{"hidden_act": "silu", "init": "kaiming_normal", "nesterov": true, "adamw_lr_other_params": 0.0026, "warmup_steps": 3220}
Rows from block 12, named by matrix and row number. Rows with one number belong to one channel. Each number is 128 + 32 x the weight over its row's rms, rounded and kept within 0 to 255. All counts start at 0.
# convs0: first 3x3 conv (model.blocks.12.convs.0.weight, 96x96x3x3), inputs 14-27, a 3x3 kernel for each
# convs1: second 3x3 conv (model.blocks.12.convs.1.weight, 96x96x3x3, transposed), outputs 14-27, a 3x3 kernel for each
convs0.20 [114 132  90 158 154 127 184 201 165 152 165  84 196 191 107 187 181  92 101  53 159 102 100 161 113 122 166 178 117 125 170 108 138 140  92 130 180 156 127 191 169 122 161 138 118 126 120 129 147 108 117 149 128 136 151 139 127 136 111 102 106 113 122 124 159 147 142 172 157 125 143 133  94 131 123 106 145 134 127 193 141 189 128 118 140  93  91 159 107  99 158 153 125 115 136 100 120 153 127 121 110 135 121 131 145  97 116 119 133 180 137 141 196 151 123 179 129 151 136 146 153 131 128 165 118 118]
convs1.20 [ 97  57  96 130 133  93 151 129 157 147 125  73 129 128  23 174 149  62 104 119 128 127 143 166 141 179 199 130 173  83 140 137  59 148 148 110 185 150 109 151 129  47 126 102  76 117 117 128 137 123 156 129 123 146 108 118 155 105 119 134 110 119 123 113 121 123  73 112 116  71 116 141  97  64  90 120 143 140 131 125 155 119 141 112 156 163 146 130 148 121 103  71 112 142  72 123 125  75  75 104 124 150 105 134 136 121 137 113 123  99 106  76  53  96 104  83 103 136 146  77 111 181 103 115 126 112]
convs0.21 [123 147 152 125 127 134 117 112 130 119 130 146 124 103 110 135 114 129 158 115 101 149 127 111 165 156 126  94 123 129  71  95  90 118 145 152 137 140 141 138 138 139 131 138 145 184 174 147 156 148 126 154 159 135 155 146 165  95 111 113  37  56  81 128 140 143  84 107  85 104  87  67 124 109  96 111 119 120 127 120 102 120 151 161 107 134 159 112 118 135 157 146 147 149 145 137 136 135 129 121 127 130 113 122 128 106 114 133 137 114  98 145 120 116 139 140 126  96 106 114  93 109 121 128 132 150]
convs1.21 [154 150 135 132 117 132  89 101 101 120 114  68 106 133 110  79  98  96  79  69  50 167 148  99 199 172 151 170 154 124 149 139 122 155 154 160 121 126 103 125 138 121 143 142 159 105 112 177 113  96 145 127  99 129  97  97 103 123 136 130  97 100 117 225 182  90 210 207 142 142 148 134 143 118 123 160 152 129 123 127 101 105 138 147  99 116 106  96  90  84 127 118 101 120 123 116 108  74  90 112 138 130  78 126 138 104 137 133 145 137 156 128 157 136 121 146 130 103 123 141 104 118 138 123 148 127]
convs0.22 [154 156 161 168 145 168 153 154 137 102 106 130 131  98 131 144 143 141 148 200 239 134 195 216 136 176 192 109 137 133 114 123 126 109 120 141 124 142 156 115 129 148 107 107 129 192 243 255 139 180 204  83 101 141 102  91  81 122  92  64 145  85  54 110 100  52 119 119  69 160 166 131 136 149 113 164 128 103 122 130 106 121  98 143 116  97 164 106  91 146  82  99 125  85 108 105  95  99  97 136 130 114 151 148 112 158 147 107 133 129 154 125 130 145 122 116 106 137 112 129 146 138 119 133 119 141]
convs1.22 [191 196 203 135 146 134 118 115 123 120  90 154 137 130 132 143 118 137 181 191 149 179 172 138 164 161 108 144 152 159 128 141 154 124 111 136 189 209 162 142 171 149 108 127 134 181 174 129 150 122 108  88  85  91 120 131 145 121 124 126 132 115 124 131 151 127 166 156 140 167 141 135 161 135 117 154 115  84 147 110 113 111  98 104 101 107  79 116  95  78 195 146 135 177 132 142 143 128 128  85 111 151 112 132 155 110 110 123 113 104 130  99 107 142 116 108 136  96 148 109  89 125 102 105 140 115]
convs0.23 [155 127 130 146  79 100 138  71  95 146 133 142 147 145 167 164 148 159 205 171 151 136 188 166  43  94 116 122 146 124 140 170 133 100  98 125 135 117 130 119  92 113 124 115 115 100 140 178  97 144 147 102 118 138 140 156 122 174 166 142 214 147 124 190 137 103 194 151  70 155  79  84 134 110 118 176 122 119 131 141 131 127 152 108 159 125 140 196 159 180 125 171 166  80 119 145 106 141 153 138 165 163 183 180 129 172 160 128 147 158 137 113 144 145 121 126 135 133  83 105 102 117  71 140 118 121]
convs1.23 [150 179 101 170 186  86 184 146  93  93 106  90 125 160 114 157 158  93  82 104 140  56  38  99  73 104  87 159 144 124 120  70 114 132 104 159 153 138 113 128 133 144 165 134 138  86 121 144 101 131 147  82 138 136 125 138  78 116 116  99 149 114 124 176 146 104 179  77  74 119 104  55 152 124 135 149 125  54 186 146  96 135 102  96 136 117 121 142 105 144 105 116 142 116 158 172 110 102 114 150 135 138 166 114 141 134 140 155 134 146 119 110 122 175 139 102 148 129 154 116 167 164 126 123 141  84]
convs0.24 [124 153 112 170 249 181 139 122 148 170 156 106 210 152 107 183 183 230 148 108 127 154 105 141 164 148 146 116 111 108 101 104 127 106 138 134 180 159 136 180 195 132 130 104 102  80 111 136 101 130 120 100 127 107 112 125 138 143 121  98 147 141 147 113 101 126 100  54  85  93 124 113  65  54  80  59  62  79 139 112 154 132  89  95  96 139 162 107 122 118 134 177 156 110 181 155 141 178 171 161 161 116 199 201 158 151 185 111 141 129  89 106  94 101 109 138 116  92  99 126  57  50 106 102 141 144]
convs1.24 [109 152  91  82   8 117 126  94 145  36  93  70 170 112  45 180 124 124 112  84  99 109 129  95 104 128  97 124 114 143 141 153 159 130 144 132 165 174 156 117  55  95 117  94 105 141 141 142 138 156 166 151 159 167 127 135 121 134 142 103 107  99 107 176 139 156 157 207 159 114 157 134 144 159 113 196 193 228 149 182 171 150 131 120 126 107 197 161 153 108  84  73  96 115  79 152  83  82 103 113  96  86 136 103  86 130  90  88 138 126 181 122 199 165 169 167 136 134 122 156 165 225 227 142 131 175]
convs0.25 [143 165 125 219 162 160 196 212 143 126 140 151  96 158 160 109 186 155 152  40  87 161  93 124 150  84 117 110 108 136  86  98  93 116  81 109 152 140 109 174 117 108 171 120 100 156 156 156 134 150 124 149 138 115  84  72 133  36  52 129  98 111 151 172 105 147 167 110 113 177 165 130 141 128 118 156 103 156 112 109 134 118 110 121 141 102  99 105  63  85 119 123 163  84 104 129 102 109 136 168 167 116 165 208 134 161 166 118 118 127 106 113 135 123  98 102  94 108 119 143  87 118 152  98 126 144]
convs1.25 [ 96  65  27 114  54  33 124 119  56 108  75 168  46  85 179  81 118 148 123 115  97 113 130 121 147 149 118 158 161 154 164 163 157 132 155 189 148 132  90 139 129  76 111  90  67 127 112  99 130 123 124 102 128 100 135 169 184 109 187 183  83 168 163 149  89  88 136 100  47 137 131  47 135 148 141  91 119 103 143 117  99 177 171 160 183 139 139 110 129 136 116 143 142 133 128 162 103 103 130 118  77  78  98  42  87 117 105  87 185 156 140 154 150 145 122 137 122 141 139 179 134 142 169 129 144 164]
convs0.26 [165 165 175 120 122 114  97 111 107 149 147 149 130 144 150 131 150 151 111 118 129  84  95 121 127 103 126 173 169 168 147 123 121 141 145 125 112 103 121 100  99 103 116 128 128 101 139 148 138 181 210 172 192 207 208 188 190 162 130 128  97  85  80 114 149 134 164 180 155  92 126  86 153 124 117 122 103  68 116  94 105  93  94  96 159 149 139 199 205 199 163 154 150 107  90  88 129 123 114  56  35  29 150 157 150 144 162 170 110  90 117 131 113 126 146 141 133 147 126 124 118 109  94  81  82 105]
convs1.26 [140 134 139 137 156 147  82 130 144 102 113 138  96  97 118 123 114 143 127 156 164 145 169 171 122 127 129  76  79  82  87  96  93 117 116 105 160 142 147 146 142 148 133 136 130  98 109 123  27   5  52  85  73  80 154 146 150 129 135 136  86  99  97 136 114 125 124 118 137 128 118 135 186 158 113 218 173 137 146 106 102 113  98  91 136 121 124 139 141 162 150 144 143 161 140 164 132 141 134 119 115 123 104  92 128 145 144 172 125  85 104 109 112  81 134 147 126 141 145 159 140 122 122 169 161 150]
convs0.27 [132 160 152 168 190 130 186 212 157 129 104 120 159 103 117 127 100  92 169 175 184 176 171 198 197 167 174 165 178 147 134 155 152 128 160 137 134  90 118 125  83 147 112  98 129 118 105 116 166 128 122 148 110 138 118 141 117 103 127 101  87 104  88 117 158 157 121 161 167 180 191 203 137 197 173 151 182 197 149 190 168 134  93 137 142 104 136 122  74  96 164 140 147 142 154 129 123 115 108  88 123 105  57  94  68  59  69  60  81 107 112  74 113  85 102 155  97 118 128  95 114 124  73 155 149 125]
convs1.27 [ 97  13  42 104  39  59 118  66  95 131 155 155 112 175 130 143 144 155  70  65  87  58  83 104  90 129 124 113  95 100  94  82  66  94 120 111 125 138 154 108 199 144 141 167 143 101 134 147  98 130 122  92 134 111 157 162 177 149 138 106 127 114 109  93  71  97  90  70  89 106  94 111  51  64 112  23  56 114  36  20 106 173 193 121 150 145 120 139 113 101 163 140 139 138  96 111 108 115 104 166 179 195 187 166 220 151 160 214 155 133 141 170 158 182 130 157 166 146 110 123 197 151 133 149 106 141]
convs0.28 [141 153 145 128 126 143 136  97 103 169 127 121 186  75 117 172 129 104 112 104 149 102 143 157  63  83 169 140 128 151 126 121 149 104 122 114 124 168 134 142 159 148 121 137 131 180 170 159 133 101  86 143 111  96 104 166 131 133 156  86 121 135  99  83  92 130 125 116 107 100 162 147  94 117 101 103 125  97 153 132 136 119 138 122 126 128 109 135 122  77  92 140 149 119 147 114 114 140 110 114 157 156 153 192 159  91 129  84  85 115 135  56 104 121  81  98 112 151 150 142 150 170 130 186 152 139]
convs1.28 [135 172 134 155 157 165 153 144 156 110  86  69 127 185  67 134 148 115 129 130 112 131 141 106 155 140 142  89 131 140 119 163 138 119 161 133 120 126 127 129 138 108 139  91 135 162 126 133 169 125 137 147  90  61 103 117 145 170 158 153 116 119 122 157 132  93 170 171 132 164 159 160 148 145  99 177 161 183 139 127 132 131  72 101 141  94  91 119  98  84 134  90 136  89  81 107  76  91 120 152 154 140 104 139 128  95 125 139 146 166 192 150 172 215 105 141 187 109 100  79 118  77  87  94 102  85]
convs0.29 [ 87 149 108 105 182 163 160 139 141  82 151 104 110 142  94 119 148 136 122  85 126 171 183 130 138 140 115 142 136 140  98  85 101  60  85 130  89  81 108 114 116 130 117 112 114 130 148 170 156 221 140 139 203 125 115 119 149  91 121 172 142 127 145 112 118 129  75  61  79  88  74  91 117  91 122 149 144 133 171 141 155 103 122 134  95  91  93 126  96  95 175 165 163 149 126 126 137 132 135 215 195 161 209 149 149 205 157 151  58  63  69 111  95  97 120  82 117 130  80 122 162 109 104 140 113 122]
convs1.29 [128 149 120 153 113 152 143 108 152 117 109 117 159 120 125 154  98 170 130 120 163 144  95 137 162 156 139 131 212 185 182 227 162 145 148  96 162 143 116 138 143 140 122 168 163 122  97 124  99  69  98  92 107 113 107 134 138  90 128 149 128 152 146 157 187 172 168 215 194 135 155 164  84 136 113  92 113 104 138 192 166 144 139 150 162 175 213  98 116 187 142 110 107 134 137 101 129  96 115 121 125  94  95 145  67  88  66  69 149 181 126 187 194 128 185 189 152 113 159 129 137 184 117 121 177 141]
convs0.30 [170 157 131 147 162 140 116  76 129 158 115 107 148 133 119 134 178  91 154 160 134 116  74 103  83 101  99  28  57  77 117 160 122  95 104 154 158 136 135 184 161 173 118 141 125 131 161 147 126 125 155 155 147 191 143 156 148 138 188 182 146 175 152  68 187 141  94 188 181 118 130 150 150 153 127 170 189 130 131 178 152 120 139 134 145 213 146 150 158 133 126 129 143 128 109 156  82  92 122 126 122 137 159 149 153 206 130 156 151 199 176 118 202 158 123 151 143 112 148 121 112 174 120 121 146 132]
convs1.30 [102 181 142  94 109 138 109 114 118 141 100 134 130 135 109 102 123 132 136 140 139 155 163 114 122 114 125  97 144 127 109 116 128 151 182 179 103  63 142  85  96  77 149 123 124  85 105 107 106 116 109  91  72  87  89  49  92 116  81 109 141 126 108  90 100 134  51  26 120  85  60 120 108  72 122 115  61  77  89  90  97  88  93  84  82  49 116 117  99 132 146 138 120 146 153 139 115 131 120 123 137 105 109 124 109 109 110 137  95  93 127 109  36 112  77  69  97 130 139 133 136  99 122 140 121 139]
convs0.31 [110 137 121 128 127 117 136 140 138 128 146 141 138 120 124 171 152 134 221 116 154 193 113 120 187  80 131 116 106 132 147  94 143 147  67 141 147 155 135 135 161 139 140 147 152  90  88 131 110  87 123 136 133 132 153 155 164 149 150 174 159 149 154 116 131 158 115  89  78 126  94  96 133 157 166 109 166 114 120 170 131 125 150  66 148 153 146 142 150 123 114 113 109  83  68  98  99  85  95 100  96 121 131  97 140 135  92 119 123 127  85 101 119  76 128 117  90  38  50 225  78  60 255  52  90 163]
convs1.31 [118 138 112 112 147 121 129 145 145 128 158 118 122 171 133  78 108  97 133 153  85 134 148  51 105 113  29  98 154  70 103 174  84 137 161  89  90  91 120 132  84 142 110  94 136 114 106 126 130 117 122 118  74 134  96  86 120 128 111 128 142 135 108 158 135 166 160 133 170 115  87 126  96  94 133 113 106 125 112 129 145  53 128  82  81  90  87 120 148 108 104 126  99 128 129 138 134 164 151 149 169 149 125 136 109 131 114 131 161 140 129 192 133 110 173 152 105 145  68 238  91  89 255 108  77 245]
convs0.32 [138 108 155 152 117 146 126 101 133 124 115  91 109 133 127 154 132 109 149 121 125 120  96 118 160 130 122 100  88 121 121 119 142 103 100 143 115 149 158 136 132 126 139 132 112  97 122 128  91 129 130 141 147 145 103 133 163  97  97 136 147 134 157 141  61 117 121 108 115 151 136 190 136 143 184 110 127 169 115 131 145 184 187 183 173 172 170 153 152 145 151 145 156 140 112 132 189 136 149 106 117 162  93 108 159 123 105 182 108 137 171 106 105 155 122 141 152 164 190 154  97 157 130 145 173 160]
convs1.32 [126 156 136 121 142 119 113 151 110 120 114 109 119 111 136 150 143 172  99  55  41  90  43  13 121  71  57 131 150 152 132 130 131 135 144 120 152 133 115 144 130 106 162 125 132 109  62  80 139 103 124 142 105 126  88 138 154  87 150 151  95 100 118  85 108 103 180 153 129 137 148 148  94 122 112 111 139  99 159 147 104 102 112 158  62  62  86  73  69  64 101 128  86 141 166 129 123 149 104 118 163 167 127 143 165  96 124 152  91 111 121  70 135 159 110 158 176  92  77  92 131 114 134 134  96  96]
convs0.33 [126 199 163 204 167 220 128 187 146  89 101 123 103  92 135 126 124 122 185 141 124 107 149 103 131  84 132  58  79 113  99  98  80  88  91 129 131 126 111 123 128 117 119 113 105 176 148  71 186 127 102 152 100 107 140 157  95 149 162 107 186 196 132  50 100 113  71  89  73 129  88 101  66 121 101 106  97 136  95 165 125 118 165 138 166 134 160 143 147 130 120 104 123  93 126 122 169 147 152 128 140 141 138 138 169 147 147 181  98 131 131  98 144 139 132 138 128 132  85 118  97  97  97 119  89 131]
convs1.33 [123  87 164  53  90  74  92 139 145 134 152 158 137 174 174 160 220 190 105 137 126  80  69 167  71  85 122 155 152 162 156 126 120 124 129 170 139 167 111 127 165 137  99 128 159 100 104 115 116 134 100 145 115 131 105 110  60  91 160 108 153 153 145 129 135 109 175 128 154 134 146 142 126 107 163 133 183 162 154 166 187 123  80  86 116 120  76  72 101 121  97 108  93 153 148 169 130 164 149 106 116 160 101  88 127 114 139 146 107 120 126  46 121 132  79 149 138 117 133 173 119 135 131 140 168 132]
convs0.34 [138 133 122 166 162 138 121 107 116  93 128 144  62  50 133 108 127 136 121 101  82 128  99  82 137 107  88 165 142 115 145 108 109 127 112  96  94  93 121  96  88 134  90  91 109 125 102 139  93  98 120  80  51  78 136 119 126 126 118 116 145 105 123 147 187 144 137 147 154 121 170 149  99 112  76  71  88  80  99 114  57 155 119 120 152 122 108 130 106 109 117 127 165  64  98  94  77  87  88 100  95  80 123 145 107 157 170 128 123 158 110 137 137 112 123 152  98 118 145 137 147 185 133 120 161 175]
convs1.34 [131 165 133 119  99 101 149 121 110 141 145 121 129 255 178 137 143 167 117 109 102 142 144 138 165 143 148 157 162 124 133 129  59 136 121  62 141 175 156 114 224 160 118 191 164 180 201 195 166 174 187 138 196 170 108 114 158 109 134 147 118 132 134 125 111  94  95 131 106  68  87 124 190 157 157 193 192 214 178 186 192 151 163 145 165 160 155 128 154  99 163 130 129 182 136 156  95 125 144  90 114 103  97 112 115 104 149 139 138  61 127 149 111 116 137  99 143 106  89 116 115  70  97 105  83 117]
convs0.35 [100 106 109  99 138 118 153 117 126 124 142 130 128 130 127 112 130 136 140 164 129 142 135 112 126 134  88 107 110 109  97  85 103  72  96 119  92 107 131  68  97 113 104 154 129 104 133 187 126 133 178  82 124 160  97 120 128 120 100  78 166 157 105 122 107  94 123 101  97 147 131 145 147 155 140 151 119 109 155 137  77 130 105 150  83 111 229 162 204 223 105  88  86  92  74  40 108  74  50 163 142 168 150 129 185 163 134 158 154 137 126 162 136 160 159 158 134  99  95 103 111  91 130 123 131 161]
convs1.35 [116 144  94 139 134 176 144 172 166 105 116 113 146 147 135 159 143 158 132 114 135 104 125 140 105 116 155 106 141 137 137 192 147 152 200 152 110 118 149 133 163 191 125 161 164 100 113 176  71 121 145  90 119 191 150 147 118 157 177 118 130 137 132 109 127 104 139 148 139 149 147 137 199 147 129 156 137 137 140 121 103  60  93 187  78 158 212 112 160 146 216 189 174 223 181 177 196 203 152  82 123  93  58 107  98  83 106  76  90  63 111  91 108  90 142 108 111 115 138  99 137 154 141 170 158 131]
convs0.36 [150 130 114 186 148 138 131 129 123 154 152 155  86  80  91 181 189 113 135 139  88 108 108 115  95 104 105  63  82 121 120 136 110 115 103 119 134 115 114 157 130 149 120 108 131  80 110 137 103 139 172 126 100 149 220 131 189 136  46 121 158 137 176 202 126 137 148  98  98 141 158 125 107 153 122 120 180 134  87 121 134 117 134 132  68 146 124  52  94 117 123 154 148  51 126 110 105 163 121 129  81 122 128 145 157  94  89  96 153 142 131 162 141 114 150 133 108  86  76 140 114 105 200 167 158 253]
convs1.36 [135 115 128 172 108  64 141 131  84 129 113  85 136 173 130  98 148 125 144 166 160 141 135 159 121 114 133 172 159 154 104 172  86 150 181 176 134 155 129 145 168 101 155 184  89  89  88  94  91 105 125 154 158 175 120 171 134 158 191 159 114 173 105 152 140 136 177 131 103 155 141  75 106 111 146 104 121 157 135 134 149 150 172 178 111 123 120 122 139 145 108 103 126  92 103 171 126 148 162 179 161 121 120 126 117 138 114 119 178 154 100 147 105  55 135 110  90  79 137 242  63  99 201  77 128 201]
convs0.37 [108 108 103 134 128 104 127 124 112 164 167 146 164 134 132 186 145 140  87  96 127  79  90 128 105  94 134 104  92 123 126 114 150 135 137 160 132 131 135 139 118  99 144 135 113  69 134  77  97 148 113 121 128 144 106 104 123  84  87  78  91 101  75  89 107  74 122 152 105 121 149 128 160 113  82 197 131 111 140 105 101 170 137 144 182 133 123 190 157 147  80 119 154  96 113 155 108 112 163 112 109  62 163 136  81 186 144  98 133 139 147 144 142 107 134 147 109 106 130 134 121 137 136 129 125 160]
convs1.37 [122 117 130 157 139 135 147 148 144 144 177 132 155 199 157 152 169 151 178 176 188 167 171 206 112 128 152 115 100 103 111  87 101 135 104 116 106 133 151 151 140 147 116 164 189 110 141 150 125 138 142 145 174 150 133 121 114 136 131 141 141 134 176 102 122 120 106 115 115 104 135 115 212 169 167 149 131 112 182 141 119 105  91  72 135 152 120 137 135 154  76 105 111 131 135 154 122 111 138 120  66 123 145  92 141 133 112 137 166 135 145 145 125 116 158 152 131 147 133 137 189 134 146 165 117 160]
convs0.38 [135 128 104 137 163 126 130 122 124 144 170 178 129 144 166 136 146 162 120 123 118  94 111 126 103 177 167 106 128 138  76  91 126  94 121 151 148 146 142 155 149 139 150 160 152 144  96  78 176 132 104 166 178 154 155 152 169 103 130 127 111  80 132 153 129 114 114  89  79  90  79 105 154 141 124 139 146 136 111  98  98 134 144 142  90 124 135 141 134 137 128 159 162 122 122 120 108 124 141 101 101  98 108 110 115 178 167 154 121 136 125 106 110  92 126 122 119 144 154 213 140 119 167 101  97  97]
convs1.38 [113 130 132 101  79 118 120 100 130 157 153 130 120 109 100  83 111 103 148 101 122 127 102  84  99  70  75 101 134 133 166 176 175 126 128 123  62  81 122  95  82  85  84  68  62 160 108 112 147 116  77 140 154 142 149 190 197 131 114 188 111 110 112 136 165 140  98 171 126 121 162 148 164 154 135 100 119 122 108 145 157 152 176 172 153 142 172 161 135 154 154 106 123 137 141 113 136 151 190 155 141 133 117 137 120 114 120 122  99 118 115 153 123 134 134 147 139 163 155 136 160 182 157 130 181 165]
convs0.39 [113 112 131 103 102 139 101 123 143 123 123 156 114 122 151 134 152 162  86 106 157 108 109 161 112 130 194 141 116 117 141 116 111 153 127 117 134 120 122 134 116 120 136 148 148 162 143 163 154 146 123 128 126  92 107 106 113  79  98 149  94 102 130  76  98 132 113  84 106 157 136 140 131 117 113 130 110 111 150 145 132 136 136 143 121 131 148  92 114 135 130 139 136  92 123 148  71 108 144 147 103 108  97  92 126  67  74 122 119 126 141 114 124 124 148 146 146 161 152 118 128 116  92 120 124  95]
convs1.39 [103 168 174 138 185 152 143 150 149 116 113 194 144 139 218 150 108 157 101 125 189 114 181 237 166 204 213 139 117 121 138 115 146 121 118 176 135 143 126 147 164 145 145 174 139 103 118 156 105 115 145 107  98  97 142 102  68 134 137  91 106 128 117 138 150 119 159 200 173 167 205 203 114 135 161 107 116 114  91  89  93 128 180 170 111 143 110 118 130 112 178 213 200 151 178 178  84  51  64 116 146 157 120 142 149 146 142 124 135 132 129 151 134 150 137  92  69 149 131 152 137 100 140 141  94 119]
convs0.40 [157 153 115 150 135 131 157 165 146  74 135  81 110 165 129  89 143 125 166  99 152 158  92 154 108  57 132 142  81 115 154  84 121 136 127 137 125 133 143 123 172 146 126 115 127 155 102  93 133  98 112 154 120  89 128 148 119 135 208 127 104 182 130 108 120 159 120  97 134 107 118 142 116 156  89 117 185 119 141  90  81 106 117 124 144 203 150  51  74  65 118 116 139 141 151 144  88  84  70 124 118 136 145 107 142 125  95  99 142 145 161 108 145 157  86 131 148 144 112  82 157 125  74 166 134  99]
convs1.40 [123 107 101 131 118 140 152 143 104 110 123 149 142 117 156 209 146 154 143 191 128  90 131 100  91  99  95 157 123  87 152 135  89 136  97  50 162 151 128 100  64 138  92 116 145 142 128 119 176 167 149 125 106 108 117  62 120 154 124 136 112 117 124 123 124 147 103 149 141  79 148 155 164 146  98 111  90 150 141 102 154 195 186 169 115  98 127 143 157 178 153 148 141 114 100  97 108 138  93 122 168 156 113 182 144  83 163 136 144 143 161  81 104 125 109 134 115 172  78  77 172  78  69 189  88  78]
convs0.41 [104 149  98 158 162 116 108 129 109 128 143 134 140 123 115 133 153 117 112 120 203 131 126 185 160 175 212 141 106  94 101  96 110 114  87 115 143 153 155 128 144 156 136 163 173 108 104 143 125 104 132 107 118 131  89  77 104 157 135 122 140 103 117 230 108 150 161  89 125 152 147 125 102 150  94 108 118 122 144 164 158 104 112 103  87 105 146 114 118 138  83 147 144  91 115  81  92 130 145 107 123 139 138 153 155 146 161 144 119 152 145 112 131 145 139 144 151 155 155 125 126 102  83 106 143 111]
convs1.41 [135 107 114 118 103  71 142 102 117 134  93 104 135 109 104 137 119 108  73 105  89 102 144 127  93 160 127 142 130 147 138  99  67 120 115 128  67  78 107 100  55  96 130 114 134 108 108 113 124 134 113  98 101  85 154 140 124 165 181 138 126 133 107 178 147 133 185 150 100 111 107  89  73  76  99  97 110 110 108  91 106 195 176 114 191 202 148 195 179 139  91 141 121 132 133 164 104 148 117  96 111 152 131 108 175  96  96 162 129 176 164  96 137 131  75 106 121 108 149 170 123 111 130 154 170 192]
convs0.42 [125 137 202 118 120 167 122 139 181 170 132 115 143 139  92 187 133 126 101 140 107  91 137 113 117 156 106 112 129 110  82 124  81  98 143  67 156 142  83 168 155  50 153 160  93 105 109  66 149 151  97 186 168 124 130 159 165  81 146 160 108 149 176 180 176 122 124 151 125 134  89  76 151 130 168 156 114 115 174 159 127 135  83 173 141  86 118 126  89 106 135 115 104 132 122 107 123 118 108  99 131  85 116 139  96 120 137 131 164 140 178 191 156 182 165 138 152 129 155 126 139 161 107 180 126 107]
convs1.42 [106 122 158 121 128 130  68 121 119 139 127  88 171 114 111 150 110  74 137 106 132 127 115 150 142 117 150 158 124 123 195 142 181 131 109  98 147 111  69 196 115  86 156 155  91 107  92  82 119 103 105 160 145 119 100  82  97 117 108 126 117 103 106 179 146 118 138  99 128 146  83  86 135 114 103 159 160  85  79 144 121 164 107 114 161 141 114 112 153 148 104 111 134 133 126 152 148 147 139 132 143 136 149 120 118 133 119 133 102 100 110  55  57  60  98  83  75 112 168  29 133 175  87 143 142  82]
convs0.43 [ 87 144 143  79 191 136 127 155 133 105 102 154  65  44 118 112 116 145 140 182 148 190 210 167 170 178 146 135 160 152 139 118 135 156 157 142 130 162 142 123 160 157 135 163 162 101  99 151  87  75 127 104  78 129 115 117 147 123 130 159 121 128 150 187 170 129 176 130 121 158 127 125 129 160 144 124 249 170  84 159 121 138 121  78 123 119  75  98  59  69 116 145 137 111 138 143  88 120 129 144 141  91 162 156 115 127 103  87 138 157 139 123 158 126  97 131 151 117 147 144 136 118 118 146 143 158]
convs1.43 [122 124 130 121  55 158 107 109 180 116 178 159 163 227 185  91 179 123 129 109 125  85  60  75  77  69  89 134  93 110 169 158 137  98  67  84  78  73 105 115 127 135 114  88 120 129 158 128 122 172 148 132 141 136 118 120 138 138 117 118 167 168 160 132 154 131 110 116  85 119  90  86 137  70 133  72   0  98 130 105 102 153 185 164 166 118 126 209 158 123 114 104 168  97  69 116 124 110 135 148 138 109 134 114 111 149 128 129  92 112 146 101  82 112 120 106 113 116 128 126 165 142 141 134 111 138]
convs0.44 [120 133 143 121 116 152 153 176 142  74  81  41  99  64  98 100  92  88  99 111 102  96 129 123 140 169 195  66  65  95 132 114 116 107 138 125 115 134 136 123 120 128 110 125 127  91  89 108 116 152 151 148 178 183 111 117  88 118 139 138  14  35  94 125 141 115 146 132 125  98  78  89 173 173 147 154 131 198 191 146 118 141 116 114 121 158 174 103 105  91  96  85 147 136 143 179 145 116 173 133 142 133 122 151 136 110 119  78 166 164 154 138 167 160 146 175 147 140 110 125 158 119  80 154 130 112]
convs1.44 [131  98 126 116 147 127  82 131 119 171 171 162 170 214 178 228 175 153  99  99 123 102 122 152  98  99 161 136 111 123 131 159 133 118 157 144 152 148 122 118 165 132  91 120 147  91 108 121 115 114 150 115 166 163 153 167 167 161 168 146 167 179 168 147 194 174 125 152 169 112 125 146 121  96  81  54 143 106 129  84  78 153 153 161 178 156 157  92 133 117 107 154 125  97 123 132  97 127 136 140 124 114 143 145 132 117 135 109 132  89 100  96  80 102 109  96 116 171 138 121 146 104  82 175 147 113]
convs0.45 [105  94  96 111  80  81 145 136 112 133 120 122 119 140 112 121 142 120 163 108  87 154 123 125 188 174 176 165 162 215 154 111 136 188 141 156 127 134 112 147 138 143 134 148 136  72 123 100  92 131  96  73  96  99 158 129 178 149 120 209 141  98 142 129  48 132  92 136 120  98 129  97 149 165 149 162 140 193 154 142 116 111 152 151 116 149 131 120 166 162 101 144 173  85 121 123 120  91 156 139 154 161 107 159 116 123 157 134 115  92 105 166 110 142 152 126 155 128 103 120 115 160 173 114 120 130]
convs1.45 [160 147 143 179 161 174 156 167 178 127 122 123 171 116 152 151 142 147 121 111 112 111 118  91 158 134  94  90 103  71 144 129 102  69  90 106 110 101 140 128 153 155 155 131 161 196 175 160 156 192 158 153 162 163  80 123 108  48  94 106  98 139 112 111 130 161 105 153 107 153 215 169 159 125  76  54  68  36 131 121 108  51  82  83 118 155 167 106  93 128  88  91 168  94  79 139  90  91 169 141  80 121 143  89 118 141 108 133  86 142 103  99 135 107 132 144 108 160 106 121 190 127 164 184 144 147]
convs0.46 [174 152 155 136 227 140 139 149 154 157 136 132  81 118  91  89  93  97 134 176 161 116 108 189 114 127 132  43  41  90  72  56  64 105 141 143 146 131 161 127 120 133 124 134 141 109 111 145 114  83 131  92  54  93 139 100 132 110  95 108 105  72 143 163 103 102 133 114 111 156 125 203 133 113 111 135 217 151 129 118  99 114 127 123  88 117 124  73 104 116 156 202 152 122 134 130  94 131 137 119  94  79 127 102 102 157  87 123  90 122 118  97 125 101 111 132 113 144 143 108 109 101 100 117 116 111]
convs1.46 [107  98 104 126   0 131 151  75 120 174 202 172 188 163 180 132 152 129 130 148 146 135 158 105 159 142 101 107 112 123 189 186 191 140 194 157  80  87 134 117 124 155  89 145  95 204 239 210 171 211 195 159 165 135 168 137 167 136  85 117 157 137 119  96 128  75 119 184 138 133 144 101 151  94 117  77   8 112 132 130 113  96  88 116 135 157 135 128 114 131 129  60 111 140  84  83 116  70 116 124 135  97 126 142  99 148 153 124 116 100 151 181 128 168 192 137 169 137 141 144 162 130 149 174 144 146]